config.yaml
model: "image VQ-VAE"
encoder_depths: [2, 5, 5]
latent_channels: 8
decoder_activation: "silu"
decoder_widths: [48, 48, 96, 192]
decoder_attention: false
momentum: 0.95
batch_size: 64
Rows from block 1 of the decoder of a small image VQ-VAE, named by matrix and row number. Each number is 50 + 15 x the weight over its row's rms, rounded and kept within 0 to 99. All counts start at 0.
Before each channel's rows are labels from the 100 images, of 14976, where the channel reaches its highest value: "strongest on" is what is common among them. Only what is clearly more common there than usual is listed. The data: microscope photos of single blood and bone marrow cells. In brackets: how many of the 100, against the usual share in percent.
# conv: 3x3 conv (decoder.mid.1.conv.weight, 192x192x3x3, each kernel summed), inputs 48-95

strongest on: cell type: erythroblast (63 vs 14.3)
conv.190:23 52 51 65 62 59 53 67 68 40 51 48 85 55 38 55 55 55 58 34 77 53 41 70 30 73 29 48 60 39 54 72 45 74 59 43 54 40 58 61 47 67 37 68 48 59 39 28

strongest on: cell type: segmented neutrophil (43 vs 20)
conv.146:37 48 30 71 59 62 58 44 30 48 62 41 35 67 63 56 51 40 49 47 49 67 58 42 57 30 50 53 24 35 53 36 12 32 60 36 36 57 40 40 37 55 55 44 44 52 33 38

strongest on: smear: peripheral blood (40 vs 16.2)
conv.137:66 26 49 32 71 37 71 15 46 44 37 47 23 31 70 47 48 62 49 65 67 23 42 36 34 73 52 51 68 51 47 38 57 71 68 43 30 49 55 49 38 28 53 42 60 43 74 56

strongest on: smear: peripheral blood (79 vs 16.2)
conv.55:43 42 45 48 76 58 65 68 52 46 66 52 42 47 67 61 45 59 44 54 34 34 44 42 68 48 32 55 63 45 49 43 44 60 64 58 48 48 08 47 39 60 73 37 21 62 39 46

strongest on: smear: peripheral blood (38 vs 16.2)
conv.92:35 56 76 54 25 44 43 42 51 66 40 36 49 39 42 48 36 41 85 48 27 72 49 74 59 47 69 22 33 54 56 44 35 46 48 27 40 15 39 84 40 16 45 45 74 34 81 54

strongest on: cell type: erythroblast (39 vs 14.3)
conv.83:67 44 49 65 38 22 38 38 62 53 63 44 52 45 66 25 40 46 40 32 67 46 45 62 11 50 47 31 63 45 35 20 39 02 53 49 61 46 46 61 53 31 42 34 54 51 82 35

strongest on: cell type: erythroblast (42 vs 14.3); cell type: lymphocyte (37 vs 15.3)
conv.31:51 38 49 50 81 59 57 67 48 36 47 87 55 48 24 38 54 39 50 55 54 33 62 44 51 84 30 80 01 68 55 44 81 28 43 48 44 49 36 60 47 90 71 29 30 47 25 48

strongest on: cell type: erythroblast (47 vs 14.3)
conv.54:72 29 49 70 50 53 44 82 74 59 46 65 75 68 65 46 76 37 56 59 44 64 58 36 35 23 58 46 01 54 60 48 59 34 34 60 55 54 47 45 35 38 54 49 50 40 71 44

strongest on: cell type: lymphocyte (35 vs 15.3)
conv.109:66 46 44 30 42 52 53 56 35 39 83 54 28 37 56 55 37 44 37 59 49 55 56 33 29 44 43 29 60 38 44 67 31 32 38 44 55 64 51 14 37 63 48 54 00 50 14 63

strongest on: smear: peripheral blood (97 vs 16.2)
conv.53:56 48 81 33 55 31 35 62 38 56 33 36 65 59 48 49 51 40 67 43 40 75 49 52 50 35 67 48 90 42 58 49 32 34 41 51 32 41 31 59 45 33 44 37 73 10 81 35

strongest on: smear: peripheral blood (79 vs 16.2)
conv.88:62 40 62 54 18 47 39 33 38 71 20 28 20 68 56 38 54 47 39 53 83 40 54 68 50 49 42 57 61 31 37 55 34 51 76 48 39 55 68 43 47 32 42 53 54 35 56 37

strongest on: smear: peripheral blood (93 vs 16.2)
conv.167:40 45 61 77 99 48 53 20 43 52 45 45 46 73 89 59 50 56 55 16 44 48 57 51 63 48 40 29 57 39 42 46 30 35 53 60 40 67 27 75 42 46 20 26 33 52 53 82

strongest on: smear: peripheral blood (85 vs 16.2)
conv.115:39 45 33 42 62 60 78 48 45 47 52 62 35 49 58 41 76 67 63 49 58 35 61 63 47 49 44 44 56 34 90 56 20 64 67 59 21 35 38 35 45 57 53 41 42 59 64 20

strongest on: cell type: erythroblast (67 vs 14.3)
conv.128:40 43 36 75 48 47 55 64 65 19 00 61 11 51 44 36 64 56 45 63 44 54 56 56 27 48 61 56 78 39 35 66 43 58 47 61 58 62 39 39 56 61 77 34 31 51 56 68

strongest on: cell type: erythroblast (32 vs 14.3)
conv.154:59 71 46 62 77 22 61 44 49 75 52 38 58 49 28 61 26 59 54 63 62 33 44 76 40 84 85 42 56 26 45 53 52 58 36 55 37 53 55 45 53 13 42 36 38 71 78 44

strongest on: smear: peripheral blood (77 vs 16.2)
conv.35:55 68 45 37 48 38 54 25 08 66 36 62 55 57 51 29 48 57 39 51 43 27 57 44 69 68 47 48 57 52 37 38 67 47 51 67 14 51 48 66 21 52 55 50 75 46 71 41

strongest on: cell type: erythroblast (35 vs 14.3)
conv.29:41 60 82 54 51 54 30 42 46 50 18 56 42 64 63 44 44 61 62 54 81 50 48 48 72 33 16 33 48 52 81 59 69 35 41 23 68 38 45 73 37 00 50 71 63 29 57 46

strongest on: smear: peripheral blood (45 vs 16.2)
conv.76:47 56 61 27 04 73 39 38 64 69 42 76 63 59 49 63 60 67 59 46 32 55 46 68 52 08 59 58 64 45 08 49 54 56 53 31 33 26 50 40 61 36 59 56 30 66 52 54

strongest on: cell type: lymphocyte (45 vs 15.3)
conv.49:65 39 29 44 41 67 38 60 69 74 41 47 54 41 42 45 48 56 65 49 75 46 33 45 61 50 35 54 44 42 51 41 34 37 70 56 95 43 54 41 92 48 72 50 48 41 48 69

strongest on: smear: peripheral blood (65 vs 16.2)
conv.138:46 61 43 46 89 55 41 28 38 54 54 48 19 51 87 41 37 21 36 78 55 51 35 64 64 59 73 15 73 27 46 20 41 51 79 66 46 56 59 40 23 52 55 18 47 38 53 49

strongest on: cell type: blast (26 vs 6.1)
conv.48:47 66 56 67 66 31 67 47 36 30 56 27 63 55 72 46 64 55 64 19 50 58 47 58 72 62 28 35 55 25 51 41 52 35 57 63 42 46 43 68 45 39 38 49 29 48 33 58

strongest on: cell type: segmented neutrophil (46 vs 20); smear: peripheral blood (41 vs 16.2)
conv.126:69 47 63 70 57 56 54 38 65 66 38 50 76 60 55 47 16 52 51 60 44 45 46 58 43 38 40 52 32 41 47 42 48 43 38 41 29 19 79 49 28 32 28 42 49 57 65 62

strongest on: smear: peripheral blood (73 vs 16.2)
conv.189:54 43 42 30 74 64 39 57 30 63 53 74 36 60 71 57 33 46 41 46 45 49 45 69 74 09 48 60 51 53 53 51 40 51 42 52 48 43 72 50 47 50 39 79 67 48 58 60

strongest on: cell type: erythroblast (38 vs 14.3)
conv.40:56 41 57 45 93 41 46 29 48 51 41 61 57 54 39 54 56 45 46 51 60 41 72 42 18 48 29 40 72 37 54 33 76 45 41 51 45 59 53 22 42 66 50 59 60 64 59 35

strongest on: cell type: erythroblast (50 vs 14.3)
conv.96:41 41 48 43 03 75 40 52 50 52 49 42 28 69 19 34 32 59 70 70 60 54 40 43 49 45 63 72 06 60 55 50 39 52 46 53 30 18 60 75 57 23 39 69 67 42 77 22

strongest on: cell type: lymphocyte (39 vs 15.3)
conv.78:40 47 49 75 59 44 62 50 75 54 71 49 47 48 51 72 38 69 62 43 49 65 52 59 53 44 47 72 35 52 47 41 72 62 47 34 83 36 75 71 52 56 39 54 52 34 49 73

strongest on: cell type: erythroblast (32 vs 14.3)
conv.39:60 59 56 56 53 50 43 47 79 47 72 36 45 41 00 50 59 57 67 50 51 58 45 49 45 69 59 27 31 50 35 40 49 46 51 53 44 49 27 29 49 78 54 57 55 50 21 24

strongest on: smear: peripheral blood (96 vs 16.2); cell type: eosinophil (31 vs 4.2)
conv.50:38 53 40 14 50 43 57 57 74 48 42 44 64 47 99 60 36 47 48 56 37 74 52 50 47 39 66 49 79 54 34 44 62 36 54 24 63 62 61 34 70 43 54 56 50 61 37 45

strongest on: cell type: erythroblast (42 vs 14.3)
conv.131:70 46 51 46 58 24 53 49 19 44 24 33 56 66 77 35 57 39 44 60 68 59 53 63 52 45 49 31 58 69 32 30 41 66 58 62 60 57 49 65 49 15 57 47 64 59 58 69

strongest on: cell type: erythroblast (37 vs 14.3)
conv.60:44 27 25 45 53 44 45 74 26 43 36 72 61 64 44 53 40 59 51 45 33 34 60 54 39 32 43 82 43 75 37 39 60 64 53 66 43 49 59 38 38 31 69 88 52 58 81 45

strongest on: cell type: erythroblast (40 vs 14.3)
conv.16:47 70 55 54 66 60 40 61 53 41 31 61 55 54 48 45 37 31 27 51 76 42 68 68 27 33 45 43 51 37 50 48 28 60 33 74 67 05 46 68 31 00 51 74 40 56 55 76

strongest on: smear: peripheral blood (99 vs 16.2)
conv.38:53 34 72 34 53 68 14 63 62 44 46 51 36 54 60 58 53 52 39 68 45 64 44 36 46 52 49 60 57 36 33 23 70 51 26 43 58 58 57 18 32 59 52 44 62 24 02 59

strongest on: smear: peripheral blood (84 vs 16.2)
conv.142:38 19 67 62 40 35 32 62 39 57 39 70 96 46 58 60 49 61 71 37 51 72 42 42 30 73 37 33 41 73 21 29 38 49 54 69 61 70 31 44 50 75 83 41 66 60 64 73

strongest on: cell type: lymphocyte (36 vs 15.3)
conv.125:49 49 66 41 20 44 54 38 39 37 13 62 46 69 60 61 50 70 72 40 67 35 55 65 24 47 72 29 46 58 54 51 56 34 83 24 46 46 42 57 39 14 46 43 75 58 88 32

strongest on: smear: peripheral blood (100 vs 16.2)
conv.119:39 58 44 59 46 38 16 50 61 52 48 51 63 71 86 63 57 53 25 71 45 57 48 10 48 26 49 52 65 48 29 13 49 40 47 53 52 68 36 20 41 39 52 51 38 28 24 45

strongest on: smear: peripheral blood (77 vs 16.2)
conv.9:54 61 42 58 30 50 57 72 46 37 39 35 19 61 55 81 31 59 49 68 72 53 62 61 34 53 33 49 82 27 26 26 30 47 71 60 71 75 58 73 43 38 49 55 59 31 59 41

strongest on: cell type: lymphocyte (40 vs 15.3)
conv.100:51 44 64 61 34 46 37 44 57 41 59 51 72 61 44 29 58 42 34 62 29 63 42 32 31 99 54 38 58 28 59 62 46 34 05 37 38 43 51 42 61 69 51 59 56 43 51 50

strongest on: cell type: erythroblast (51 vs 14.3)
conv.63:54 45 48 27 45 60 38 72 41 27 28 42 21 36 58 60 68 45 55 24 42 44 45 64 65 88 63 48 56 48 48 57 60 71 63 45 83 33 49 64 67 26 71 52 43 64 42 48

strongest on: cell type: erythroblast (43 vs 14.3)
conv.91:72 55 64 49 43 35 50 56 29 45 59 49 36 27 35 36 42 80 29 57 51 37 77 69 53 44 50 70 36 62 55 69 54 31 63 46 60 46 66 33 54 67 64 63 80 46 29 23

strongest on: cell type: lymphocyte (44 vs 15.3)
conv.160:49 57 52 51 57 54 35 57 70 69 48 36 52 70 15 27 44 63 48 56 54 87 37 44 53 65 65 56 34 53 62 27 66 31 42 46 65 52 34 65 44 38 44 35 39 42 53 37