{"model": "image VQ-VAE", "dataset": "microscope photos of single blood and bone marrow cells", "train_examples": 97085, "image_size": 48, "crop_scale_min": 0.7, "horizontal_flip": true, "translate": 0.12, "color_jitter": 0.2, "bottleneck": "vq", "downsampling_factor": 8, "encoder_arch": "resnet", "encoder_norm": "batchnorm", "encoder_activation": "relu", "encoder_depths": [2, 5, 5], "encoder_kernel_size": 3, "encoder_stem": "deep", "encoder_avg_pool_shortcut": true, "encoder_widths": [64, 112, 192], "loss": "l1", "latent_channels": 8, "decoder_norm": "batchnorm", "decoder_activation": "silu", "decoder_widths": [48, 48, 96, 192], "decoder_blocks_per_level": 2, "decoder_block": "plain", "decoder_attention": false, "decoder_upsampling": "nearest_conv", "codebook_size": 512, "init": "trunc_normal_002", "residual_init": "scaled_by_depth", "optimizer": "muon", "muon_scale": "spectral", "lr": 0.012, "momentum": 0.95, "nesterov": true, "orthogonalizer": "newton_schulz_5", "adamw_lr_other_params": 0.002, "steps": 16600, "batch_size": 64, "epochs": 10.9, "lr_schedule": "step", "warmup_steps": 3320, "weight_decay": 0.01, "adamw_weight_decay_other_params": 0.01}
Rows from block 0 of the decoder of a small image VQ-VAE, named by matrix and row number. Each number is 128 + 24 x the weight over its row's rms, rounded and kept within 0 to 255. All counts start at 0. Numbers have three digits each. After the name is the row's rms in percent of the matrix's.
Before each channel's rows are labels from the 100 images, of 14976, where the channel reaches its highest value: "strongest on" is what is common among them. Only what is clearly more common there than usual is listed. The data: microscope photos of single blood and bone marrow cells.
# conv: 3x3 conv (decoder.mid.0.conv.weight, 192x192x3x3, each kernel summed), inputs 0-191

strongest on: cell type: erythroblast
conv.112 100:114131134130149128137115124161129117118133124134147149084116134153134132128204061147110132141128106122143118093118143137101153162142137119138150121124109169099122133119132141108120132131130120119138153079127135140156117131149132133111150065136148163157160144147110094132191129140122159181087101133132077091101205153063124119166134139097164138164111129125127141176103118121118116132115135093104171160130142147153116126118112138130119100110121132141129127119144106115096124106118140126148133180117131101152109097151098136135166141154154061127100097142174165154134131129108163135

strongest on: cell type: erythroblast
conv.90 090:143142120111115118132125143154130113147109141135101134174115116111148154124107144124128112099140116153147255139092123104128125109123156136148125128131090126138117163133130094130134124148120143117108094148159131117142150140119137108121090154119120114092121113116142130126087131115122134104155141129134194148112137155083113148112124126117097143115135117093127144095127154146125131112143111173111154106153112135104144128138154119100132255126126115112111124106136147119146129135150131127121141131111138110151145124125143131118128131179107177114130117126122156109112085132136112122

strongest on: smear: peripheral blood
conv.2 092:119171103089133073137207162117152146105134133129111126176140134116117140158093168112122096120153112126152171124123113117159115117114132100196122118103147095146118112146124110137153118152111141092113133162166134129127144140101138106126159092114129145079094140137097101134095091147134120096128138121130157133084155142104121151083154132128088133097148118121114156129128133127130117135127099147119155101130091113130137137157159115123131189133136129088121146116111136122149115143134131073107142132161089159193099134112139115111151130085125153127074104118130183101166124135109095131

strongest on: smear: peripheral blood
conv.96 091:129141072131137150137111165137095139130109143127138141159147137123140082154106147130129127140130118140143140111125090101155154122118124150111102125143080133136089115104129150122138136116109124153143113108134113160136094140166147139111119136142127096122140090139175111126087135131102135139134100136115063064122106208155117140141137133170166145149116119128142107131129120133137087076100138166188214087141132138133137115140102131115096096100101140132138124113134132170128127115084129132124117144079089112170119138143134121108131127142147184148106109145140137171151101112125141076

strongest on: cell type: erythroblast
conv.175 108:129122140132117145146116186142119173138119149120120138156128135153165171101163151128127133145114123120192222128128136134124140127122121060115134126118140122127119146162123128124112137141106141127133125127137127151079151154141141125116118138128151137121145106152129109131105137137097111116136107146126102194070137139040130142130139112104139133117131109114149134156098144142128111142142134069136176144147103153125171121131099113133105184119155125112155122130156138144127145108154123102118118154103164158050116105164139122110108115130134130120178155126125090146142091126105133073

strongest on: smear: peripheral blood
conv.50 087:101151078131167119109209131099116146094147103124132146146141127117128112088134162123119117153149127116081217083090121122146145140138092100121118120128126125131122071119123141134146120111120124147137144108169110134144070133132138110135149105105124099143130122124159123143134114143152155111112117152142089090109169151096112136118141113139127146124124121165148123143137114108137076147107096098159179116131130113143129129126086146141134228107124138145114133146182126148120135137106138104118103149126169129163104132139118108143139119076169149168115096137132125105141148124109146121

strongest on: cell type: erythroblast
conv.137 075:134170113103136118146191129125145146114140147127131110155117149120130150171185075135111117121130104148150000117119139143135106123139103107148128104138110089123102124133123107149134120148121115072147117098141089139116130125115137117154134045136146146121126130156113118137157124134107133141087134144141122146083109127110130139107137127118117151091148131122124114152131142114148124174114124142135164144125104142127133106135139131144136190117144102090112130094116130124119128137160123111163148125130086155119124109130145106120082103126120132141107163122145167083162122143107106133

strongest on: smear: peripheral blood; cell type: segmented neutrophil
conv.20 093:151100126130126150149129167122101135141124167133140113136178120128131142035125123137131150142100164115164096142138137135112112123095138108104144128125079122133143114150133139109112137118128118153120143131094126143118069137126130140114094211116142089126120107142169149135162140134109095145136122124146108146095078181100142127157091086136164158123133152133151093116160144123126130109122127130108161069127107129146138111115126118115099130127102142119130123117169133134138140102132131139117143117123146081062142142130131128091090122157111183123179120124121079137162092114120161075

strongest on: cell type: erythroblast
conv.170 103:129132166107126119159252138096138150137124132142123135118137123099117138011080142115113141135107131145148091142117144136113116117147110120044119127131125100106154110111119132140088126142130127114125169127126115095113111113131129126152124159115125115131113162124129143112152136131134138153137163138110096136150162091148121116097116096134119107126118138109132132127146132151111133147150098080114040163155137095123134143144128127110158203122141124114117140144101115126138107099137114126144119132123144135162129146152140114146119119153113127134154103096108127103125145138118087146

strongest on: smear: peripheral blood
conv.82 089:129124124126118142136255167128121150147128129118136133118126125121127103077076152136115142121119131133106115103100103120113157121142137148075135135126090131129143120114132113116141133142112130116132099141118135118203088137113149112126132166129132098123118126134191121130145123126129135126175132133126153026135167158182114133143153164147116145124122108116140155129128113140115122104138130176148164090142117147122123137153123119125122190110133125114133118132142147130122134151084137124115122148115113110207122144133133123155131128102153170135098097143145155146147092125119125130

strongest on: smear: peripheral blood
conv.74 084:112123081182144144109191103128093093121120144121117140147111140139117107091094171139141123126139144112135133112165097129165123126120107142108072131166153163152122094127161146147142119079125119178104100095101095152121138148175097134105138173150111104162145147120159126153061119136109132084138121103123086107136117117099149130136163142094128087126131142162132101118110108119145112142094139136156132048148151120122130112087117125151133123142161146154150110126123113145114138096114130153108103122087155133129091118135114101116146117112148113141158133128114063106121139114128157099

strongest on: cell type: erythroblast
conv.91 095:168131115094123144153161136139127136132117123140099110175144131107120111093123104120118112066135132139150143128128151114121112106130147142124133141130144121159140148102125119136118124133137129114128112149149144128120142112155105134144089157115139147145130147120087152121146138121096114141161123133120136213135105126194128127110136107124120126137139128093112119101158148129135143107131142121120113193087123122094119093158150129116110255138113115125101123109108133084143116127163108130134148102139144136071121136096156132128112108151094118109155112113131166103145120123142118130

strongest on: smear: peripheral blood
conv.4 104:150140108118114119169135168098118149111134167127146129152162098142101120086069129125107149110087149105107162123132213113158141139118129132059122113130160142093151100129146152130123123118120115149122182133112151111106119129138135138113120132111152090143130152148145120150107144144114128120140122123113073093074091144148117115146143140125187121158113157119158152179131117159112129109121096079122114118165118087127170111100139117104129126100122155132136131136133122126135142111102138125110093150106169162167077148123129101077134153129143104140119123103105120127153160116113140066

strongest on: cell type: erythroblast
conv.56 078:155126131136149143116140105111144103105151096146134126137137138109077119156154128115157108138108116092132133150135145132126117129128124146164092125124131159120128090096141153138123120091140108182119168149119124127088134102155118137139142124128095142156154168113120138137135115141145153095161147105120098113172086106117164098113119092132146097159114140124108118131127118122114120152105131082118060173138184078138121138102081124140145149161130138160105131133094108129107110123114115162138113110166150126037120128118114122085164121135118064145157122113113075116079175126143127158

strongest on: cell type: erythroblast
conv.54 075:158056149119133149152180118143133137122100146116119131133123107140151172146094151136137132162123108115112207101142147125108114143121119179097109107137149158139152147132131162147100122160130147128112156116094139115148134137140113115111123131135144123127125144136169137144145108151097136113210133119110143111087098112161144135152136122135131164106133142107157146157120133110111136149137100102154095095161127155149137130114142128129120248088130148153125108121098122136131136078138132118113142114134133112118098106151125119110193106105147115116160149119140096081142123100109138102

strongest on: cell type: lymphocyte
conv.31 094:097124172143129114116160119106124152120138120110125155087116115148139106183231135126138097142112143109132141089103150132109158147148129108156118134103129135105153112111137115116120136139135123127135157085129151139158087086147131137128158076113151145152143138145133103141191113133131157135164118140139131025085162121108134106152159146095104120136114124134131138160110129135135103129128121104112126151128128124144139134102126136141127210127145137131167126159124125117118125140150137108124131169131130131165098093176104127132147153103140087139066131145106116174142148125125152119

strongest on: smear: peripheral blood; cell type: lymphocyte
conv.85 121:110129074167144134117166119107112125135115123111112125170112138156139137133157174133123125168180154117098086092168071113144131141106103131152128146126153139164136105172137120132134127105131136163131083097110102171148082134136115108141139122142122124140135104137173119141116126122122135127136105136137085115107134160132141160136159142098128100122140100151166114127115098115188102168076140112154181079132124161131100124102114137154106142114116124138156113135120123159113155090073139106113109128110092141128089106142127091141159113056143179155121128138125095132137124114103162119

strongest on: smear: peripheral blood
conv.118 113:147138081129124125120202185138128117109133140122134124189129139145129135109082201134118123132146126116148229145143114112173121128115151112121128105137120122127118130144129131116122131105111126134141114124143136146179107123118132142114112111125130074104143102139157103147090121139112113104178106117131135105106150170102141133154131133127162160111135131129132136143109131112153106124088138142127152053117101130136141112106104115134102212130130135116151129114154124140129130123088130112080151123124136108173130114126126132049172136135134164123109132128163151117141091133128156107

strongest on: cell type: erythroblast
conv.88 100:138118148118125109166111115100133141118161143143131128125128141089089110185202126118119105155109114134140157141143155140122098125139125167181093122150140139089111107120140147135103125124112112136133144145125128099069147089140131150119148104154101160102129146141149134137089137131125133144176143109097102112155126085140134106094130130133133081147133155123114132133122144153123152127139110083134048213143143087129170132112119122125164130131155144134144142129077115159140117121117143155162107135118128153122088149118129123085161133156109084125195133104110109111118158135146099152

strongest on: smear: peripheral blood
conv.106 111:126099118125138141130118169123101132147126153131148128151138130135119152104139139135143116176109121107161073109136119113123118147105103155113106123136068147107131102153135174143111128106119117170116130124101112134125087149136137122106097156120119114115154105151218141149126131151129132104148124100111113048127079184133137142132137122135151115153140138140150117132132107138153117091075112157132145094152146125138145142072140118136104059103138149141135124136133127167127128101081136153168118122102094092122130121157113121078130139147133194122142103132124079168122077122138143101

strongest on: cell type: erythroblast
conv.107 118:132143098150130136137088105148137105129143111125141125118124136135119116255155131140105146146152134135090135116169085132176120133127109124217126121136119138133099095153137117146117120123135115144124101116126119162105120113142138124146160068148133158135146124123131114144086126119110133175087092134139070144143153121089122130137139148154152129125141122152150122152124086121146097159113118100151145100137114135118118098140089142136111061119134131150129117128116127155088163115102123121103107131122077131195125127117115116109149123119154125160136147143157123141134140117110154135