config = dict(
    encoder_arch='resnet',
    model='image VQ-VAE',
    dataset='microscope photos of single blood and bone marrow cells',
    train_examples=97085,
    image_size=48,
    crop_scale_min=0.7,
    horizontal_flip=True,
    translate=0.12,
    color_jitter=0.2,
    bottleneck='vq',
    downsampling_factor=8,
    encoder_norm='batchnorm',
    encoder_activation='relu',
    encoder_depths=[2, 5, 5],
    encoder_kernel_size=3,
    encoder_stem='deep',
    encoder_avg_pool_shortcut=True,
    encoder_widths=[64, 112, 192],
    loss='l1',
    latent_channels=8,
    decoder_norm='batchnorm',
    decoder_activation='silu',
    decoder_widths=[48, 48, 96, 192],
    decoder_blocks_per_level=2,
    decoder_block='plain',
    decoder_attention=False,
    decoder_upsampling='nearest_conv',
    codebook_size=512,
    init='trunc_normal_002',
    residual_init='scaled_by_depth',
    optimizer='muon',
    muon_scale='spectral',
    learning_rate=0.012,
    momentum=0.95,
    nesterov=True,
    orthogonalizer='newton_schulz_5',
    adamw_lr_other_params=0.002,
    max_steps=16600,
    batch_size=64,
    epochs=10.9,
    lr_schedule='step',
    warmup_steps=3320,
    weight_decay=0.01,
    adamw_weight_decay_other_params=0.01,
)
Rows from block 4 of the decoder of a small image VQ-VAE, named by matrix and row number. Each number is 200 + 30 x the weight over its row's rms, rounded and kept within 0 to 999. All counts start at 0.
After each channel's rows are labels from the 100 images, of 14976, where the channel reaches its highest value: "responds to" is what is common among them; "colour at peak" is the nearest of a few named colours to the mean colour under the peak. Only what is clearly more common there than usual is listed. The data: microscope photos of single blood and bone marrow cells. In brackets: how many of the 100.
# conv: 3x3 conv (decoder.decb.1.0.conv.weight, 48x48x3x3, each kernel summed), inputs 0-47

conv.32,224,191,198,235,149,201,183,207,210,249,198,175,228,173,183,181,223,252,187,191,142,181,216,213,212,258,208,155,209,173,186,222,230,186,196,218,266,210,181,190,208,222,144,245,223,238,223,261
responds to: smear: peripheral blood (66)
colour at peak: pink (57)

conv.10,262,183,212,121,192,168,175,188,186,226,111,186,214,165,193,172,165,189,222,195,197,198,192,164,224,183,191,166,159,165,178,207,175,232,233,223,177,198,188,183,244,207,186,250,176,219,227,184
responds to: smear: peripheral blood (37)
colour at peak: grey (67)

conv.21,256,199,232,224,261,212,205,159,216,248,144,136,178,214,242,179,193,197,239,182,165,202,230,184,215,224,195,199,257,193,175,205,213,201,206,178,230,187,222,176,251,234,210,195,215,157,213,154
responds to: cell type: lymphocyte (34)
colour at peak: grey (81)

conv.39,182,187,190,200,181,199,169,162,148,250,167,171,140,149,179,176,223,199,202,165,218,115,170,184,172,234,207,183,181,219,263,185,211,230,200,182,171,241,183,179,219,216,191,235,191,189,219,229
responds to: smear: peripheral blood (100)
colour at peak: pink (73)

conv.8,153,222,215,185,217,207,209,190,193,198,254,220,154,211,223,222,215,187,161,217,219,168,189,176,232,257,240,233,146,188,204,161,174,221,235,213,234,213,185,221,219,138,244,189,183,205,257,253
responds to: cell type: erythroblast (78)
colour at peak: black (100)

conv.18,202,184,248,187,204,212,211,175,196,178,144,241,159,238,198,197,169,143,193,227,232,188,213,198,141,208,161,201,227,191,202,172,245,238,183,245,155,173,208,264,216,174,181,209,174,149,190,177
responds to: smear: peripheral blood (98); cell type: eosinophil (25)
colour at peak: white (95)

conv.3,164,207,190,217,232,224,230,168,154,190,159,196,163,268,200,231,200,207,168,223,190,187,212,166,147,234,152,226,253,162,229,183,206,177,172,232,144,177,222,210,191,203,236,173,244,203,230,199
responds to: smear: peripheral blood (87)
colour at peak: white (80)

conv.33,199,242,171,218,172,127,237,194,211,215,201,222,229,183,200,150,165,236,229,144,219,165,154,239,197,240,195,225,172,204,224,240,180,208,217,200,165,235,191,171,188,171,242,178,224,232,153,215
responds to: cell type: erythroblast (34)
colour at peak: black (61); blue (31)

conv.14,221,196,201,211,139,169,237,164,185,211,135,251,183,224,160,156,145,199,186,198,169,162,240,141,212,191,159,197,189,214,175,184,133,206,215,207,188,195,188,190,229,226,220,235,198,199,162,208
responds to: smear: peripheral blood (96); cell type: segmented neutrophil (47); cell type: lymphocyte (37)
colour at peak: white (97)

conv.23,161,215,186,178,201,163,178,200,145,203,240,149,261,221,176,197,190,131,227,253,153,182,202,180,186,195,250,202,205,207,158,214,227,241,197,254,199,200,189,181,229,185,239,168,206,200,221,167
responds to: cell type: erythroblast (44)
colour at peak: black (100)