A small image VQ-VAE, trained from scratch.
Model: 5.64M parameters, encoder arch resnet, encoder norm batchnorm, encoder activation relu, encoder depths [2, 5, 5], encoder widths [64, 112, 192], decoder activation silu, decoder widths [48, 48, 96, 192].
Rows from block 4 of the decoder of a small image VQ-VAE, named by matrix and row number. Each number is 500 + 50 x the weight over its row's rms, rounded and kept within 0 to 999. All counts start at 0. Numbers have three digits each. After the name is the row's rms in percent of the matrix's.
After each channel's rows are labels from the 100 images, of 14976, where the channel reaches its highest value: "responds to" is what is common among them; "place" is the part of the image that holds the peak. Only what is clearly more common there than usual is listed. The data: microscope photos of single blood and bone marrow cells.
# conv: 3x3 conv (decoder.decb.1.0.conv.weight, 48x48x3x3, each kernel summed), inputs 0-47

conv.30 122:529547490479456488509535455510482415339517402480526545490623465469491624463480510523445520545537511508492587524476496468430489499514470454436511
responds to: smear: peripheral blood; cell type: segmented neutrophil
place: centre

conv.28 105:567429528455453446515497572527541506499476558535491544513570457370488455635542477465530485529473414494494466521501512460541517514481563383475428
responds to: cell type: erythroblast
place: centre

conv.19 101:503500465510486526464455492580484495470472513498508500447394415576578428499484542519586500471555545578480609533475550487538475397580582494505559
responds to: smear: peripheral blood
place: bottom right

conv.4 108:530558426549425478500463496498576481418553414559448541447471473535551466566432480507497487486506422542463494509491606406548590519567553457470509
responds to: cell type: segmented neutrophil; cell type: lymphocyte; smear: peripheral blood
place: centre

conv.22 115:504526532557519595512512510542548518524444524504398491395564485436507605476415522464531487507539443456485545455595503444576481540478446430538565
responds to: smear: peripheral blood; cell type: lymphocyte
place: centre

conv.17 108:574455392449518541456470500414494511570523533559506493517584493487511504461458579513454437519481457415486492442489555475535569394573525543420563
responds to: cell type: segmented neutrophil; smear: peripheral blood
place: centre

conv.12 079:560455553559532516435567571454522547588447514426540529548591493507491493538436497533541606541495602567443473455496490541514446478444488492561435
responds to: cell type: lymphocyte
place: centre; middle right

conv.43 086:486547515589438472534473479515549530417422598465554446553508514465472491430490462507528475438436432589516478452500572499415518454593564504568505
responds to: smear: peripheral blood
place: middle left

conv.27 104:464470465587397507535570474415524523458412417583512477495510562418538553471479521445467478534468503441423452504568452543455584466494441517488470
responds to: cell type: segmented neutrophil; smear: peripheral blood
place: centre

conv.24 101:511510470552502437526419562456507398513484429487562536510561471513516405382581503456460542488489463470506524480571547583556462480457457474529599
responds to: cell type: lymphocyte; cell type: erythroblast
place: centre

conv.15 091:453526511474556430523460561465466476416389505460519459533548504400532491528506558473568468509528383531586500528461495499634515552507520440530513
responds to: cell type: erythroblast
place: centre

conv.20 104:457588541533483440591546527488493543464464572600575482429544477506469488458557434505519511537563512489460518544511476570551526464413572457394553
responds to: cell type: erythroblast
place: centre

conv.16 096:439495464568447613479506580525448488498478513446467466481572483547572464425460448434566513433571437436476403500540505453562507451486585500514495
responds to: smear: peripheral blood
place: top left; top right

conv.36 109:393597451504531510466581429439468507490556510461544482496507598556562521472558489484450475440610499572478513501529510538525455459470485518452619
responds to: cell type: erythroblast
place: centre

conv.45 075:523526582485428541508527540429523522573533479645491440520454485492597564517450459511446563532502451448571501439414509514447513467559461542533447
responds to: cell type: lymphocyte
place: centre

conv.25 092:511510454454500487503497428463507513558421547455502480454491586418503536560507596497554437482584630486444493501479550456542544464498515416394467
responds to: cell type: lymphocyte
place: centre

conv.31 090:492432507560451552479560473500582464546542494557487570518524430576397508431502456474489605610432523502521517533560491476448450571524486571532517
responds to: smear: peripheral blood
place: bottom right

conv.34 110:504499430530552581498478451518433489522512431455415541486438546546514537445414522521430492415532466534481403425518506479469507522550469610602481
responds to: smear: peripheral blood
place: top right

conv.7 093:503530490517534542507520546499575551459587478499398455470411449536525456454551567494555480515557469546499413561552506415485458364496473499433464
responds to: smear: peripheral blood
place: bottom centre

conv.42 101:495591506532596463525439475607522502510476461546479546474463404471530560471510531570445389436395486508475529477516494588537497439524485445505556
responds to: cell type: erythroblast
place: centre

conv.1 090:526528461526464495523529524456472542400468440553458550489530446447593520420468532484500450584461559548575382475496493468617540442501551549473499
responds to: cell type: segmented neutrophil; smear: peripheral blood
place: centre

conv.41 100:545533463446545439526514417482511441553429535469447484497494506494502483549507559439402471408581502551453457499541515465543447581545517476500350
responds to: cell type: lymphocyte
place: centre

conv.26 096:548544586508485410562453542520498555487482490519443498554519499464492385501448542460478498508582495456411611518536473445482535530490384423441479
responds to: cell type: erythroblast; cell type: lymphocyte
place: centre